config.toml
image_size = 16
horizontal_flip = true
layers = 12
mlp_ratio = 4
beta2 = 0.99
epochs = 34.3
final_lr_fraction = 0.05
Rows from block 2, named by matrix and row number. Rows with one number belong to one neuron. Each number is 50 + 15 x the weight over the matrix's rms, rounded and kept within 0 to 99. All counts start at 0.
# fc1: MLP up (model.blocks.2.mlp.fc1.weight, 512x128), inputs 0-127
# fc2: MLP down (model.blocks.2.mlp.fc2.weight, 128x512, transposed), outputs 0-127
fc1.165:56 84 74 37 48 19 59 46 62 48 63 52 56 63 46 65 64 62 42 30 42 61 46 44 68 61 52 80 76 36 47 33 53 42 64 43 55 66 44 51 83 38 66 62 57 98 61 52 59 36 46 55 65 69 77 44 60 63 62 37 45 58 70 49 41 44 33 80 54 84 08 65 75 51 55 47 49 31 58 54 69 47 67 62 29 53 41 38 37 72 21 64 39 44 44 52 40 39 53 58 34 50 03 65 37 26 62 31 55 39 41 49 46 10 46 37 52 44 63 42 48 33 53 30 36 59 50 28
fc1.166:44 43 60 66 34 53 50 87 39 64 27 45 47 52 38 59 64 52 49 75 75 52 70 60 45 30 77 56 48 58 42 44 73 52 28 47 50 76 58 53 49 78 38 65 72 88 75 42 40 38 53 53 39 59 52 41 57 41 75 54 62 37 49 79 69 34 39 70 69 18 21 47 83 53 63 63 72 18 34 37 42 40 78 33 69 62 52 77 67 69 80 53 77 62 46 74 50 36 59 43 47 42 38 40 31 39 28 34 43 62 55 30 47 41 22 18 32 07 62 40 14 66 29 26 28 51 27 10
fc1.167:37 48 26 51 60 58 77 34 58 59 56 17 72 47 64 57 31 55 52 51 64 53 61 71 62 68 29 61 56 46 41 50 32 76 36 36 46 40 54 85 38 50 55 52 53 65 36 48 33 58 57 49 33 75 57 69 65 54 57 38 58 65 69 49 13 64 54 59 63 53 46 51 46 22 65 59 37 35 68 60 34 63 37 78 47 71 38 37 57 57 60 69 59 41 79 45 70 57 52 37 36 41 23 30 58 43 41 73 20 62 51 30 48 36 49 39 53 24 54 44 31 46 21 37 60 41 63 61
fc1.168:74 63 56 59 42 47 69 44 60 64 56 18 33 60 66 71 78 39 59 28 56 71 35 81 56 70 25 68 49 50 40 49 37 41 62 60 58 56 48 43 65 70 71 54 45 55 63 50 43 36 52 36 61 87 55 40 27 60 69 39 55 51 53 52 38 37 51 59 57 42 50 48 46 31 42 60 34 43 63 34 61 51 47 70 39 38 28 43 18 54 38 74 58 31 62 59 87 57 21 37 54 44 34 56 53 04 59 55 36 47 53 64 45 37 68 56 53 69 39 58 31 38 61 44 38 18 71 44
fc1.169:84 52 77 63 64 42 39 37 66 76 23 33 27 41 28 74 63 71 27 64 37 40 42 53 51 32 63 71 49 30 41 49 47 43 47 52 59 74 81 99 47 59 38 37 37 80 63 68 41 72 79 47 49 36 12 45 42 50 47 55 65 60 69 42 35 56 73 30 61 67 66 41 39 47 45 40 63 40 83 66 48 43 59 47 57 87 49 35 55 48 43 39 52 49 60 62 62 50 47 56 46 66 39 19 24 63 28 59 28 52 65 33 57 41 52 44 43 48 35 44 30 47 51 35 52 38 02 54
fc1.170:52 72 52 59 50 35 52 48 50 50 45 46 53 46 51 36 56 48 17 52 65 29 49 34 59 26 53 51 59 41 47 56 56 58 73 64 48 54 59 35 37 64 52 33 40 67 50 45 28 27 57 74 66 71 41 50 21 56 77 77 41 83 54 56 39 51 62 60 72 41 47 50 40 39 60 63 18 55 57 59 59 46 53 72 54 44 40 51 63 78 44 48 59 23 54 49 66 64 31 49 38 65 53 17 46 52 37 70 40 62 45 45 44 30 25 57 38 31 37 43 57 66 62 51 40 52 48 45
fc1.172:61 28 64 32 67 54 60 47 38 29 73 15 66 25 33 73 54 67 50 32 53 65 58 63 61 43 55 50 46 64 51 69 39 54 75 41 73 32 70 58 53 49 65 38 61 28 55 50 50 59 64 16 47 47 29 63 58 54 67 59 51 36 76 51 41 55 40 77 69 76 46 46 72 67 20 29 47 56 53 54 38 38 50 25 83 84 17 11 52 61 38 19 48 37 65 46 44 32 58 53 46 21 25 44 69 43 51 70 47 56 32 43 57 54 62 30 58 27 44 29 52 70 22 52 40 59 58 55
fc1.173:73 73 50 18 54 39 52 51 59 57 47 53 69 25 45 68 65 69 51 57 59 57 47 79 37 66 34 37 55 52 35 40 41 34 52 30 56 50 46 85 46 52 49 52 46 34 52 61 47 30 47 38 78 86 60 37 39 78 45 32 57 47 99 95 82 46 82 52 35 58 65 45 43 51 43 50 11 50 39 59 55 38 62 48 39 58 57 55 63 52 52 35 41 56 43 70 36 59 64 43 58 48 34 55 44 66 61 27 62 48 49 08 58 62 24 38 29 49 36 38 53 54 22 40 34 22 47 48
fc1.174:46 28 78 55 65 46 19 55 53 89 55 49 47 51 73 48 44 53 20 51 74 42 84 40 45 28 28 53 43 50 40 41 32 43 58 56 53 73 46 70 45 58 71 69 75 74 47 55 16 45 37 48 46 63 63 33 62 44 20 43 56 52 65 68 43 74 67 78 50 55 61 44 41 40 55 70 58 35 47 72 55 71 59 74 19 65 76 65 46 63 45 33 38 22 44 49 70 62 55 58 36 45 00 36 25 45 57 57 34 63 37 44 46 48 35 28 59 20 49 56 60 35 51 36 36 65 48 61
fc1.175:84 53 46 50 52 60 77 60 63 78 43 17 29 44 31 33 64 60 39 47 53 50 47 71 49 34 58 89 41 76 60 37 51 07 60 45 46 59 41 57 60 82 61 50 39 25 71 49 42 44 45 56 38 31 32 17 57 22 62 57 69 87 45 57 40 36 99 42 71 52 41 14 50 59 32 61 41 52 49 45 43 27 69 54 39 45 52 72 75 62 52 42 65 43 47 57 74 44 51 53 70 62 34 52 42 41 26 49 58 77 60 28 32 25 59 47 33 43 42 63 41 65 47 40 55 62 41 14
fc1.176:62 69 70 34 45 38 47 59 47 50 51 12 34 64 84 52 43 68 37 38 65 69 42 78 76 66 42 54 35 63 48 58 45 52 49 45 62 47 68 34 54 65 74 35 21 48 72 59 49 42 89 31 46 86 59 78 34 35 86 64 46 74 86 49 46 62 43 80 62 42 42 30 48 61 39 54 24 84 59 55 41 39 40 38 54 51 36 00 84 46 51 39 35 46 40 52 38 42 64 25 33 64 43 23 32 51 72 41 66 13 31 69 33 41 64 30 14 49 55 35 42 27 59 39 66 32 62 56
fc1.177:64 38 50 24 92 57 62 63 35 67 73 37 10 40 53 54 49 69 25 31 66 50 43 44 66 49 18 49 58 55 38 35 61 38 57 33 50 34 53 66 52 87 65 56 59 29 55 70 39 55 28 37 58 61 19 39 45 73 19 27 57 55 63 68 32 79 53 47 47 67 37 48 46 54 55 33 42 60 78 48 59 66 42 43 46 60 31 43 45 51 57 54 54 37 44 55 61 52 47 73 49 55 48 48 52 58 85 37 37 42 23 49 50 58 55 45 57 20 50 46 49 67 50 56 54 65 64 52
fc1.178:55 71 99 23 70 64 47 55 59 52 35 47 45 31 66 46 29 33 66 47 54 56 35 49 35 32 55 53 48 43 55 60 24 40 34 54 55 64 51 50 74 33 67 66 63 48 41 75 34 51 54 46 72 56 59 56 30 82 45 57 40 38 54 68 66 75 72 61 63 11 17 26 72 92 61 46 41 75 56 27 39 48 66 48 47 57 70 75 40 58 52 52 58 38 62 50 23 56 54 42 38 44 21 37 57 47 44 46 28 68 31 72 56 51 13 52 50 56 27 38 38 44 11 25 32 45 43 72
fc1.179:52 48 51 48 63 77 74 43 20 61 61 34 41 57 31 41 23 64 25 67 46 73 57 29 75 30 55 67 55 47 77 77 47 38 68 72 87 59 60 44 29 80 40 32 64 65 48 45 53 44 42 48 47 43 27 23 69 24 57 81 13 70 51 51 35 73 33 63 57 55 49 43 64 45 57 60 46 58 45 37 54 59 59 37 40 36 42 72 54 86 73 74 41 37 69 48 46 38 56 37 28 34 43 58 52 53 50 52 21 37 00 60 34 41 65 39 33 40 44 53 56 69 45 46 18 55 46 54
fc1.180:59 99 48 34 94 66 37 32 27 77 49 33 58 68 25 43 45 61 33 48 51 28 63 46 31 35 15 57 50 75 79 47 39 55 58 57 47 75 69 99 62 66 56 48 41 62 72 29 69 41 38 58 53 69 40 58 70 58 49 66 55 74 75 47 22 24 62 64 84 64 30 68 47 45 44 56 28 43 44 16 66 34 58 41 50 41 51 43 59 75 38 25 58 23 57 61 69 44 46 34 69 68 45 45 54 36 40 30 54 49 45 62 16 31 49 29 48 60 55 47 19 69 57 37 35 51 45 35
fc1.181:40 60 35 70 64 53 70 15 50 27 59 58 65 62 73 85 62 38 61 33 29 70 71 66 44 54 58 53 61 44 59 51 48 18 82 74 92 74 25 55 52 76 46 51 48 76 48 76 66 62 89 48 69 52 41 55 62 61 44 40 78 41 39 37 20 82 48 70 45 45 43 36 53 59 66 23 41 33 78 49 48 31 67 21 59 59 66 52 38 82 48 76 58 34 50 35 54 39 52 48 41 28 40 47 32 23 42 39 12 53 59 24 32 39 59 32 44 03 45 50 42 56 17 49 34 42 59 39
fc1.182:44 53 71 47 68 24 48 39 35 51 41 37 59 46 25 51 53 73 40 45 64 29 61 59 53 41 77 66 52 35 50 26 39 43 63 34 50 56 64 64 40 71 52 33 65 42 56 46 50 67 39 58 55 49 45 59 73 21 25 55 41 81 43 55 58 59 40 79 79 34 17 83 60 30 54 59 47 40 22 45 55 45 61 70 36 70 39 50 65 59 55 81 63 79 92 58 67 59 50 49 49 44 36 47 31 52 59 44 10 37 78 38 52 34 40 32 46 40 27 53 52 17 64 25 32 50 50 43
fc1.183:61 52 43 50 52 45 30 95 64 62 51 51 57 48 60 48 47 76 71 25 39 36 32 28 40 42 33 58 36 41 54 49 43 53 90 43 68 74 47 77 65 46 72 46 42 59 84 68 50 39 83 44 87 72 21 44 18 49 51 41 70 49 60 52 26 39 63 49 37 60 68 64 35 46 64 20 56 32 50 34 80 57 57 74 44 52 36 62 40 76 47 37 53 42 43 60 65 31 62 65 31 38 23 52 00 55 56 36 50 22 18 44 20 24 28 44 49 53 60 50 34 49 56 39 70 48 41 20
fc1.184:45 94 43 35 68 80 47 73 66 37 29 16 02 82 57 41 48 57 62 42 66 48 61 79 66 56 28 63 82 61 53 50 41 40 57 47 57 56 29 47 59 69 46 21 51 41 58 70 61 62 60 28 30 36 17 68 37 00 52 70 57 41 43 43 38 57 38 44 54 56 59 67 74 77 58 36 27 71 65 49 56 30 71 46 56 44 48 69 38 40 38 40 57 60 48 61 35 42 63 50 52 47 53 51 43 46 68 48 06 20 32 66 23 42 58 17 34 55 58 48 47 62 30 55 45 47 54 51
fc1.185:65 47 41 71 51 55 47 69 43 45 23 49 43 38 60 54 91 73 60 31 86 41 56 86 52 80 42 42 77 18 37 74 49 36 41 58 78 46 28 36 58 64 54 47 71 51 27 70 29 26 49 72 44 67 33 51 23 46 47 59 35 41 36 84 58 63 54 48 42 71 51 78 41 72 57 42 20 29 73 32 41 35 58 41 49 51 53 40 08 79 70 67 55 67 55 66 35 30 60 40 59 46 41 44 40 41 96 41 41 41 40 56 07 53 47 42 40 63 30 17 30 17 39 45 51 25 45 35
fc1.186:54 54 68 43 56 61 76 27 47 69 48 45 37 40 51 41 64 55 74 17 60 35 32 17 31 63 53 80 52 67 35 37 40 50 53 41 47 50 39 56 58 73 71 63 37 43 33 70 71 56 60 29 72 63 41 65 38 58 44 45 58 52 60 71 39 38 78 44 41 38 91 86 58 52 40 41 10 34 34 40 57 99 63 64 64 62 70 59 55 27 40 77 49 35 57 51 46 44 52 09 49 42 43 53 44 42 71 42 35 32 32 35 58 58 49 50 39 46 37 38 35 40 59 48 50 47 40 50
fc1.187:40 57 30 78 68 61 00 70 41 47 48 40 26 74 60 74 46 58 42 46 36 66 45 63 65 40 54 69 74 47 53 48 42 04 60 48 56 51 38 44 45 69 71 57 39 46 54 52 45 66 58 52 45 52 30 58 55 33 49 71 40 50 44 51 29 75 22 52 60 44 34 59 49 70 61 49 54 41 53 69 69 45 40 35 39 41 16 54 24 60 63 61 84 78 99 50 52 41 49 60 62 25 48 60 34 39 74 62 28 50 53 64 46 09 47 46 32 46 53 49 36 49 47 32 56 57 52 37
fc1.188:70 33 70 42 45 78 23 38 18 50 23 49 37 71 63 65 35 52 29 55 69 45 43 37 33 51 43 55 62 68 62 66 56 44 29 59 63 56 49 52 50 69 40 30 43 51 38 51 53 18 49 65 38 49 48 48 61 25 66 46 60 40 50 75 54 65 52 43 59 62 48 36 74 38 73 42 46 34 55 27 66 51 91 67 32 66 66 47 64 83 51 42 85 73 63 75 26 29 64 28 54 35 27 51 36 61 62 56 35 63 29 34 38 61 67 40 38 47 56 09 42 53 60 15 57 34 24 37
fc1.189:53 55 51 34 42 54 39 49 28 53 41 46 43 44 60 34 51 87 49 52 44 43 42 43 36 61 44 42 55 58 60 54 73 25 55 63 55 79 39 73 67 56 65 53 63 40 41 58 58 28 54 63 51 59 19 57 29 53 75 56 68 54 40 97 21 33 60 38 51 59 47 47 52 54 56 27 47 59 49 50 68 63 74 45 46 53 74 60 36 61 71 40 38 60 45 71 24 39 67 23 41 34 34 41 38 54 45 33 63 22 49 25 42 42 77 64 49 51 64 39 47 50 56 36 66 42 21 32
fc1.190:69 62 77 70 69 57 26 42 68 53 67 55 59 71 68 67 47 50 22 35 44 59 44 51 70 59 49 81 67 45 69 42 49 45 54 53 59 45 34 58 33 65 54 73 58 56 51 59 22 66 53 39 62 45 41 65 68 47 34 31 19 79 38 59 41 58 99 76 47 47 71 69 57 58 56 41 54 53 48 51 44 62 39 76 32 70 26 54 14 56 32 26 49 37 70 41 68 59 43 25 56 44 50 38 51 27 42 59 12 45 42 38 13 28 34 56 40 30 21 36 55 55 29 40 54 55 52 25
fc1.191:84 67 34 35 49 76 45 59 23 41 74 61 27 64 83 61 56 48 46 40 51 41 52 42 52 58 26 50 26 34 50 45 56 45 63 29 50 55 47 41 64 36 52 30 47 41 68 75 34 42 53 36 77 59 39 58 10 13 75 71 58 37 66 63 62 54 57 43 59 74 61 81 98 36 63 44 43 44 73 23 42 67 54 56 80 45 42 35 48 66 71 50 55 31 57 65 72 49 64 22 47 46 21 41 36 50 39 50 68 38 00 66 35 43 52 41 37 37 53 37 51 43 49 46 57 45 34 47
fc1.192:43 22 39 40 86 49 38 28 53 51 42 44 92 74 80 45 55 80 50 83 69 55 54 67 57 37 41 51 61 72 78 33 49 71 55 47 42 64 73 67 52 56 44 50 79 34 36 64 40 59 66 47 14 63 49 79 48 48 57 68 73 62 50 55 56 61 50 29 20 57 42 30 50 65 86 52 50 68 56 38 42 50 64 38 78 42 58 44 71 49 77 60 45 66 43 76 31 38 49 17 43 54 39 42 60 22 47 23 55 30 30 58 30 41 46 45 41 38 39 39 41 43 45 40 60 36 44 53
fc2.165:46 43 03 48 61 57 47 49 49 36 75 25 67 32 54 74 49 34 64 70 37 71 76 48 50 27 52 60 84 46 47 54 41 24 59 42 44 53 51 35 51 43 50 62 44 39 29 62 66 49 31 37 44 42 49 65 41 31 89 56 50 59 39 52 62 46 52 57 53 58 49 51 57 52 68 27 39 59 36 22 59 23 47 47 52 67 30 48 30 35 61 51 52 60 67 57 28 54 57 45 60 80 39 39 22 51 62 31 45 55 32 63 44 66 64 44 56 65 54 65 34 70 36 56 51 41 64 64
fc2.166:51 60 97 55 32 62 54 41 53 54 26 60 32 38 59 53 60 72 66 54 27 66 65 41 55 87 39 47 51 80 45 64 47 57 51 38 45 68 43 45 57 52 26 68 36 41 44 11 00 51 30 29 46 57 27 65 73 34 16 81 56 50 68 56 47 69 30 66 79 59 50 42 67 22 18 57 39 41 26 66 43 39 82 88 56 81 42 35 60 48 04 67 64 44 79 52 45 50 36 73 33 71 70 45 19 70 52 20 57 43 68 64 58 41 47 59 42 42 50 77 67 47 38 35 37 38 47 30
fc2.167:33 27 70 31 47 50 55 69 29 52 39 17 51 31 75 23 24 40 56 47 80 64 34 44 58 64 60 42 40 39 54 51 40 53 41 50 48 41 51 46 55 53 62 39 76 65 35 49 51 54 51 40 39 33 51 39 42 60 48 59 36 60 41 69 42 40 39 62 38 85 38 55 42 69 36 50 45 26 49 46 19 55 53 59 42 60 59 64 45 37 77 53 76 36 64 53 70 72 47 60 55 51 61 66 42 31 50 64 58 44 55 53 46 34 73 31 42 53 37 40 63 59 56 50 66 47 47 65
fc2.168:19 40 52 54 70 20 39 65 52 82 63 48 65 45 75 65 46 37 44 64 21 18 40 51 48 75 43 51 40 41 49 53 50 47 68 51 52 29 42 31 41 54 54 48 61 41 44 31 30 20 52 69 47 70 53 78 53 80 59 30 52 34 23 63 64 49 42 40 61 78 68 53 55 34 60 49 56 66 34 46 28 58 61 62 47 36 97 45 50 58 22 52 55 54 37 63 38 63 51 50 62 46 53 56 43 30 69 47 43 43 54 51 57 48 10 64 64 28 81 43 70 63 42 41 51 34 21 59
fc2.169:67 62 76 13 53 65 26 49 48 73 71 21 51 60 59 53 35 64 50 42 58 36 58 37 42 78 24 31 29 61 65 48 54 49 51 52 44 21 48 25 33 32 59 44 40 61 74 49 55 53 43 31 54 90 77 76 39 42 33 54 35 55 63 30 61 36 72 74 37 45 60 40 57 89 44 36 58 67 28 53 37 73 54 49 42 68 99 41 31 67 31 59 25 66 70 32 43 47 68 35 42 61 38 51 84 31 74 39 33 28 70 50 50 69 69 38 46 27 56 16 42 26 67 42 66 44 71 41
fc2.170:44 39 44 27 47 47 62 46 45 59 28 57 48 57 39 33 43 45 40 59 58 37 51 41 53 59 56 52 60 57 51 55 57 47 54 39 41 61 52 28 60 57 47 54 55 57 26 40 46 40 49 43 53 25 42 43 30 65 68 68 46 54 41 57 46 49 38 64 50 74 41 64 50 62 51 67 63 39 40 34 47 49 58 54 47 42 64 52 55 49 55 59 64 55 50 46 59 90 23 47 57 50 51 52 75 54 50 65 53 53 40 44 44 66 52 66 53 61 44 38 57 52 36 30 52 49 41 57
fc2.172:63 76 34 54 61 28 59 57 54 59 80 57 49 59 56 21 41 41 78 51 57 46 60 61 69 50 51 47 12 51 37 82 47 39 43 60 40 46 64 50 45 38 37 49 28 80 65 67 50 26 41 44 31 39 27 71 45 55 39 14 36 42 24 76 34 55 37 47 86 46 42 38 40 45 25 15 52 45 65 71 63 52 44 40 62 55 42 49 58 48 17 56 37 47 65 53 39 45 39 59 38 49 54 63 29 63 69 52 83 23 67 63 28 56 42 56 54 60 51 74 55 59 89 47 55 81 41 49
fc2.173:40 30 94 41 53 45 77 60 60 66 61 46 12 66 58 53 60 74 77 59 69 28 33 54 50 30 49 45 29 93 57 42 51 53 64 76 45 28 26 56 53 51 39 41 79 65 37 60 30 43 52 44 27 43 50 26 46 36 42 42 27 64 19 32 24 75 64 28 70 52 46 31 70 62 49 54 80 75 41 54 52 41 68 54 59 78 51 53 72 52 38 45 36 57 72 42 34 38 58 30 30 54 83 29 74 48 56 51 59 23 16 56 60 72 32 44 45 45 60 41 32 26 78 48 55 44 57 56
fc2.174:57 40 50 39 29 70 26 57 42 37 06 48 42 52 36 78 33 50 10 46 85 72 41 24 50 33 63 48 73 50 64 56 34 57 64 70 65 51 56 55 53 26 55 34 53 58 52 83 61 40 49 41 49 64 42 39 32 52 70 47 29 35 50 67 33 47 45 60 45 73 35 65 48 41 48 54 39 64 37 26 54 36 41 63 23 07 51 81 60 35 50 86 50 56 45 60 61 50 29 43 76 80 76 41 43 39 65 43 71 55 18 60 50 32 80 61 48 58 57 63 41 50 73 60 44 57 58 59
fc2.175:23 50 64 58 57 48 44 29 44 17 71 52 54 12 57 37 22 60 35 51 76 30 41 43 32 46 56 49 29 46 25 56 74 50 76 36 50 59 42 28 72 50 47 44 47 53 65 29 53 62 52 34 44 56 60 62 57 52 44 18 60 61 53 69 62 43 42 88 21 39 41 66 30 58 65 52 70 56 74 62 48 57 80 20 31 74 54 36 43 77 40 56 52 45 38 56 38 38 52 45 57 54 68 66 45 33 60 57 08 44 49 57 73 72 27 36 58 74 70 70 66 54 44 55 59 57 35 34
fc2.176:47 82 56 63 70 21 46 55 54 00 62 33 88 26 74 63 46 39 27 56 54 42 75 54 23 43 67 56 44 81 51 46 39 52 51 71 47 59 62 09 49 85 61 48 06 69 49 28 37 45 58 46 54 55 39 45 57 01 18 37 31 51 58 32 74 38 41 06 32 29 50 46 78 37 61 53 62 19 65 83 30 64 40 31 35 66 52 83 36 66 68 70 55 59 36 39 53 49 40 61 25 77 68 75 00 73 51 55 39 51 62 20 99 46 74 53 63 47 99 43 32 24 58 41 59 37 49 74
fc2.177:20 71 45 55 28 33 26 68 50 36 44 37 52 59 42 62 49 51 42 74 38 56 63 55 18 72 59 25 53 57 44 52 38 62 43 77 66 56 46 41 50 28 46 62 62 58 35 21 46 58 63 57 49 50 53 68 49 40 35 50 48 56 12 58 36 29 52 78 74 53 57 54 56 44 51 29 36 48 56 67 57 20 44 59 57 31 54 73 38 31 50 43 47 56 52 61 57 63 54 53 51 64 49 41 62 36 43 59 60 53 39 59 57 58 52 56 56 60 66 28 48 54 39 56 54 40 43 40
fc2.178:28 50 25 00 83 57 67 59 60 53 67 54 57 22 57 48 43 59 55 46 49 55 26 40 54 54 76 36 39 25 61 55 26 65 55 47 76 57 66 50 54 54 76 61 57 46 42 46 47 65 70 45 80 49 57 56 38 77 56 48 63 37 51 37 40 54 69 15 58 73 58 50 54 31 62 38 51 08 68 00 52 63 26 60 54 46 33 75 55 48 60 54 63 48 72 64 48 44 51 60 49 38 35 40 34 36 39 38 24 78 61 64 47 64 36 58 41 64 29 53 29 59 27 44 53 50 44 57
fc2.179:41 30 60 59 78 33 52 45 81 67 65 70 54 64 72 49 48 19 59 56 78 26 40 72 53 76 72 24 38 48 53 29 23 63 47 37 36 78 24 55 50 59 10 26 46 63 56 58 55 58 39 31 28 35 27 46 17 51 40 76 80 46 58 36 44 46 57 44 54 78 36 58 35 68 41 27 69 48 42 73 33 72 49 43 40 32 78 35 49 59 45 40 52 47 43 46 40 49 46 41 58 55 31 70 72 48 20 65 64 67 53 54 52 51 42 78 42 53 73 46 55 56 80 34 53 79 26 60
fc2.180:46 38 34 61 37 43 62 51 58 34 67 69 13 54 28 60 15 54 25 54 63 23 40 46 66 54 25 46 66 51 51 28 19 62 31 54 44 31 45 36 68 49 43 50 55 44 41 57 48 58 49 42 77 62 64 20 65 70 52 71 53 37 58 59 72 69 68 33 81 25 25 37 67 47 29 57 91 39 75 12 64 54 39 36 50 58 48 65 42 58 42 53 65 54 25 39 79 56 39 57 52 34 42 42 57 57 56 67 59 45 37 40 79 68 59 50 24 83 37 72 64 52 41 59 30 52 66 47
fc2.181:17 17 34 46 51 67 71 69 61 52 41 17 49 51 41 68 72 55 66 36 55 58 43 76 77 51 48 63 42 54 37 43 38 43 73 57 33 51 45 18 50 58 45 67 49 49 51 15 39 51 59 38 55 27 33 85 52 65 48 51 40 55 46 57 45 47 52 54 53 74 39 32 21 64 31 64 61 68 50 51 80 46 61 53 58 53 66 49 79 61 64 43 44 34 51 49 60 73 37 63 39 52 29 29 52 43 64 59 64 47 42 64 64 45 43 62 16 50 81 23 21 31 56 57 54 38 72 30
fc2.182:41 58 75 58 74 20 60 42 65 56 51 37 34 64 45 36 47 51 29 24 41 59 39 45 59 13 82 35 74 62 76 52 79 48 61 83 53 46 33 41 36 22 41 31 57 46 73 52 36 85 29 71 49 42 94 49 66 45 67 64 53 68 78 35 40 36 61 45 82 25 37 46 41 30 84 56 60 40 81 34 56 53 29 58 17 67 93 43 43 45 54 25 49 30 39 56 57 46 38 60 45 35 46 59 77 31 73 60 41 20 50 44 54 40 68 57 29 15 33 55 54 14 39 46 58 68 71 55
fc2.183:51 67 78 39 26 30 29 39 52 76 70 22 27 40 30 49 46 31 55 60 70 77 88 53 39 51 39 36 33 50 15 58 60 72 28 58 51 42 42 48 53 61 66 32 63 52 72 40 55 65 46 35 24 40 41 46 64 52 43 40 33 40 56 49 78 53 52 54 45 41 44 61 59 54 70 63 73 42 28 41 41 32 33 66 64 58 52 63 40 41 77 62 75 66 55 69 70 60 53 64 30 37 58 40 28 56 26 29 52 59 10 57 61 43 35 47 35 48 55 37 41 77 65 47 61 36 67 57
fc2.184:53 24 53 46 32 63 37 32 55 46 85 26 32 45 48 39 14 62 37 63 55 72 71 77 54 56 38 14 74 66 89 53 39 49 40 42 48 53 03 64 44 49 54 66 43 52 20 83 67 59 32 26 48 66 38 26 56 50 67 80 39 60 35 11 34 63 77 69 98 32 42 48 36 42 27 49 60 55 60 52 40 56 69 36 46 55 40 74 64 59 26 40 34 32 70 61 23 66 52 79 57 71 52 63 58 64 58 53 50 58 60 31 31 56 64 37 00 63 75 41 44 73 64 38 49 46 38 39
fc2.185:48 49 50 52 80 58 35 48 31 56 77 58 21 52 65 21 58 47 83 27 48 27 45 35 59 00 64 65 14 54 86 66 77 71 29 54 55 30 39 74 64 43 44 20 60 50 24 76 66 53 70 65 24 44 44 62 33 45 72 34 66 45 56 73 45 99 63 50 14 55 14 32 57 70 23 32 49 73 22 70 51 52 54 59 34 68 63 43 63 49 37 44 65 52 82 62 08 45 44 42 09 61 38 62 49 57 34 67 63 41 65 46 45 59 58 48 21 46 32 57 49 60 58 65 35 39 23 78
fc2.186:59 48 61 57 48 57 87 54 50 36 42 61 58 81 18 73 62 60 52 89 50 61 24 40 54 33 62 54 32 62 44 44 45 48 35 41 67 64 41 36 60 26 27 53 36 70 57 34 51 65 37 42 67 49 64 64 59 55 40 41 30 52 49 43 24 30 62 50 81 51 47 83 40 81 44 44 70 61 19 59 59 23 53 59 45 54 48 34 23 22 38 48 38 40 50 25 63 38 59 39 40 35 60 71 58 43 57 61 39 56 40 41 62 78 31 63 61 56 64 25 36 36 53 63 63 51 51 47
fc2.187:40 56 61 35 44 59 20 78 41 26 39 39 54 62 67 32 26 67 88 50 03 55 30 41 29 52 59 44 53 20 40 38 53 56 32 37 38 39 43 60 46 43 49 36 57 24 28 60 56 90 31 62 70 42 60 39 49 34 53 44 82 58 37 79 68 55 68 62 47 48 87 46 48 63 42 43 50 61 29 63 42 54 43 34 52 53 72 45 51 46 53 53 74 56 51 48 58 67 45 62 44 47 32 54 65 44 38 59 52 57 37 60 35 46 52 46 52 59 46 85 43 36 42 51 83 53 49 59
fc2.188:30 53 47 65 36 74 28 38 62 32 37 17 39 54 40 25 53 80 52 49 46 83 48 27 42 68 61 63 79 38 69 83 41 52 21 71 29 61 31 46 66 73 62 54 41 60 49 34 44 10 77 40 44 48 54 36 31 85 51 36 37 12 17 67 52 64 62 58 30 34 66 18 39 25 51 51 50 49 54 58 53 61 83 77 42 83 37 63 62 60 26 29 84 71 44 59 49 49 34 43 49 54 42 55 49 28 62 70 54 50 62 23 50 69 57 45 53 26 66 48 51 47 53 32 44 39 56 49
fc2.189:44 62 80 65 64 43 59 45 71 53 64 51 90 63 66 32 46 53 42 44 70 37 59 34 38 41 52 61 06 41 48 45 55 65 40 51 44 65 56 79 56 43 42 75 61 62 48 22 42 50 82 55 35 40 69 51 52 73 33 50 63 36 46 53 46 48 52 31 57 33 69 53 30 52 57 41 25 49 86 59 54 15 44 48 29 38 66 29 58 48 49 51 25 56 57 64 62 57 69 46 31 52 44 54 26 64 41 41 32 78 37 34 77 52 15 53 43 12 19 60 42 46 60 68 43 41 58 47
fc2.190:49 51 43 54 26 21 43 54 43 43 39 73 51 53 70 71 66 43 50 50 64 44 74 26 84 58 18 81 57 69 61 55 48 72 37 59 46 40 41 77 63 62 36 84 46 52 57 30 44 45 53 19 42 59 48 62 45 36 58 70 41 55 39 57 52 53 23 53 72 35 37 46 67 44 33 39 54 72 25 83 70 52 22 48 59 23 31 48 52 17 38 25 65 65 71 37 96 48 51 37 52 39 41 53 45 11 30 38 71 64 47 49 73 74 79 53 45 29 39 49 33 32 56 72 48 55 30 31
fc2.191:60 56 40 44 44 00 67 51 69 51 54 44 62 52 50 65 42 17 55 57 30 53 39 32 39 51 64 49 55 45 23 53 63 35 64 36 59 75 24 43 55 65 71 67 26 27 31 37 77 68 47 65 26 36 39 62 73 40 65 51 56 57 46 43 30 24 84 54 52 30 54 50 24 50 45 57 16 88 34 79 46 38 44 58 54 69 56 58 57 66 53 52 50 41 51 41 59 54 58 49 55 32 31 39 29 55 52 49 49 69 25 32 78 36 45 38 54 57 48 49 75 54 59 60 50 50 60 56
fc2.192:32 49 32 52 20 43 51 65 41 37 27 37 37 39 64 64 89 31 67 40 19 72 33 45 40 62 41 64 80 38 34 58 51 41 55 59 50 52 52 42 39 50 79 51 11 38 43 49 67 69 28 36 69 46 25 56 64 22 47 44 72 55 76 52 60 66 51 71 50 28 51 54 80 48 54 72 74 36 40 63 36 47 58 45 66 41 37 58 53 55 39 51 60 51 44 35 59 34 37 25 57 53 36 64 49 52 58 47 77 47 92 71 46 64 55 55 70 52 33 31 55 61 41 69 62 41 55 30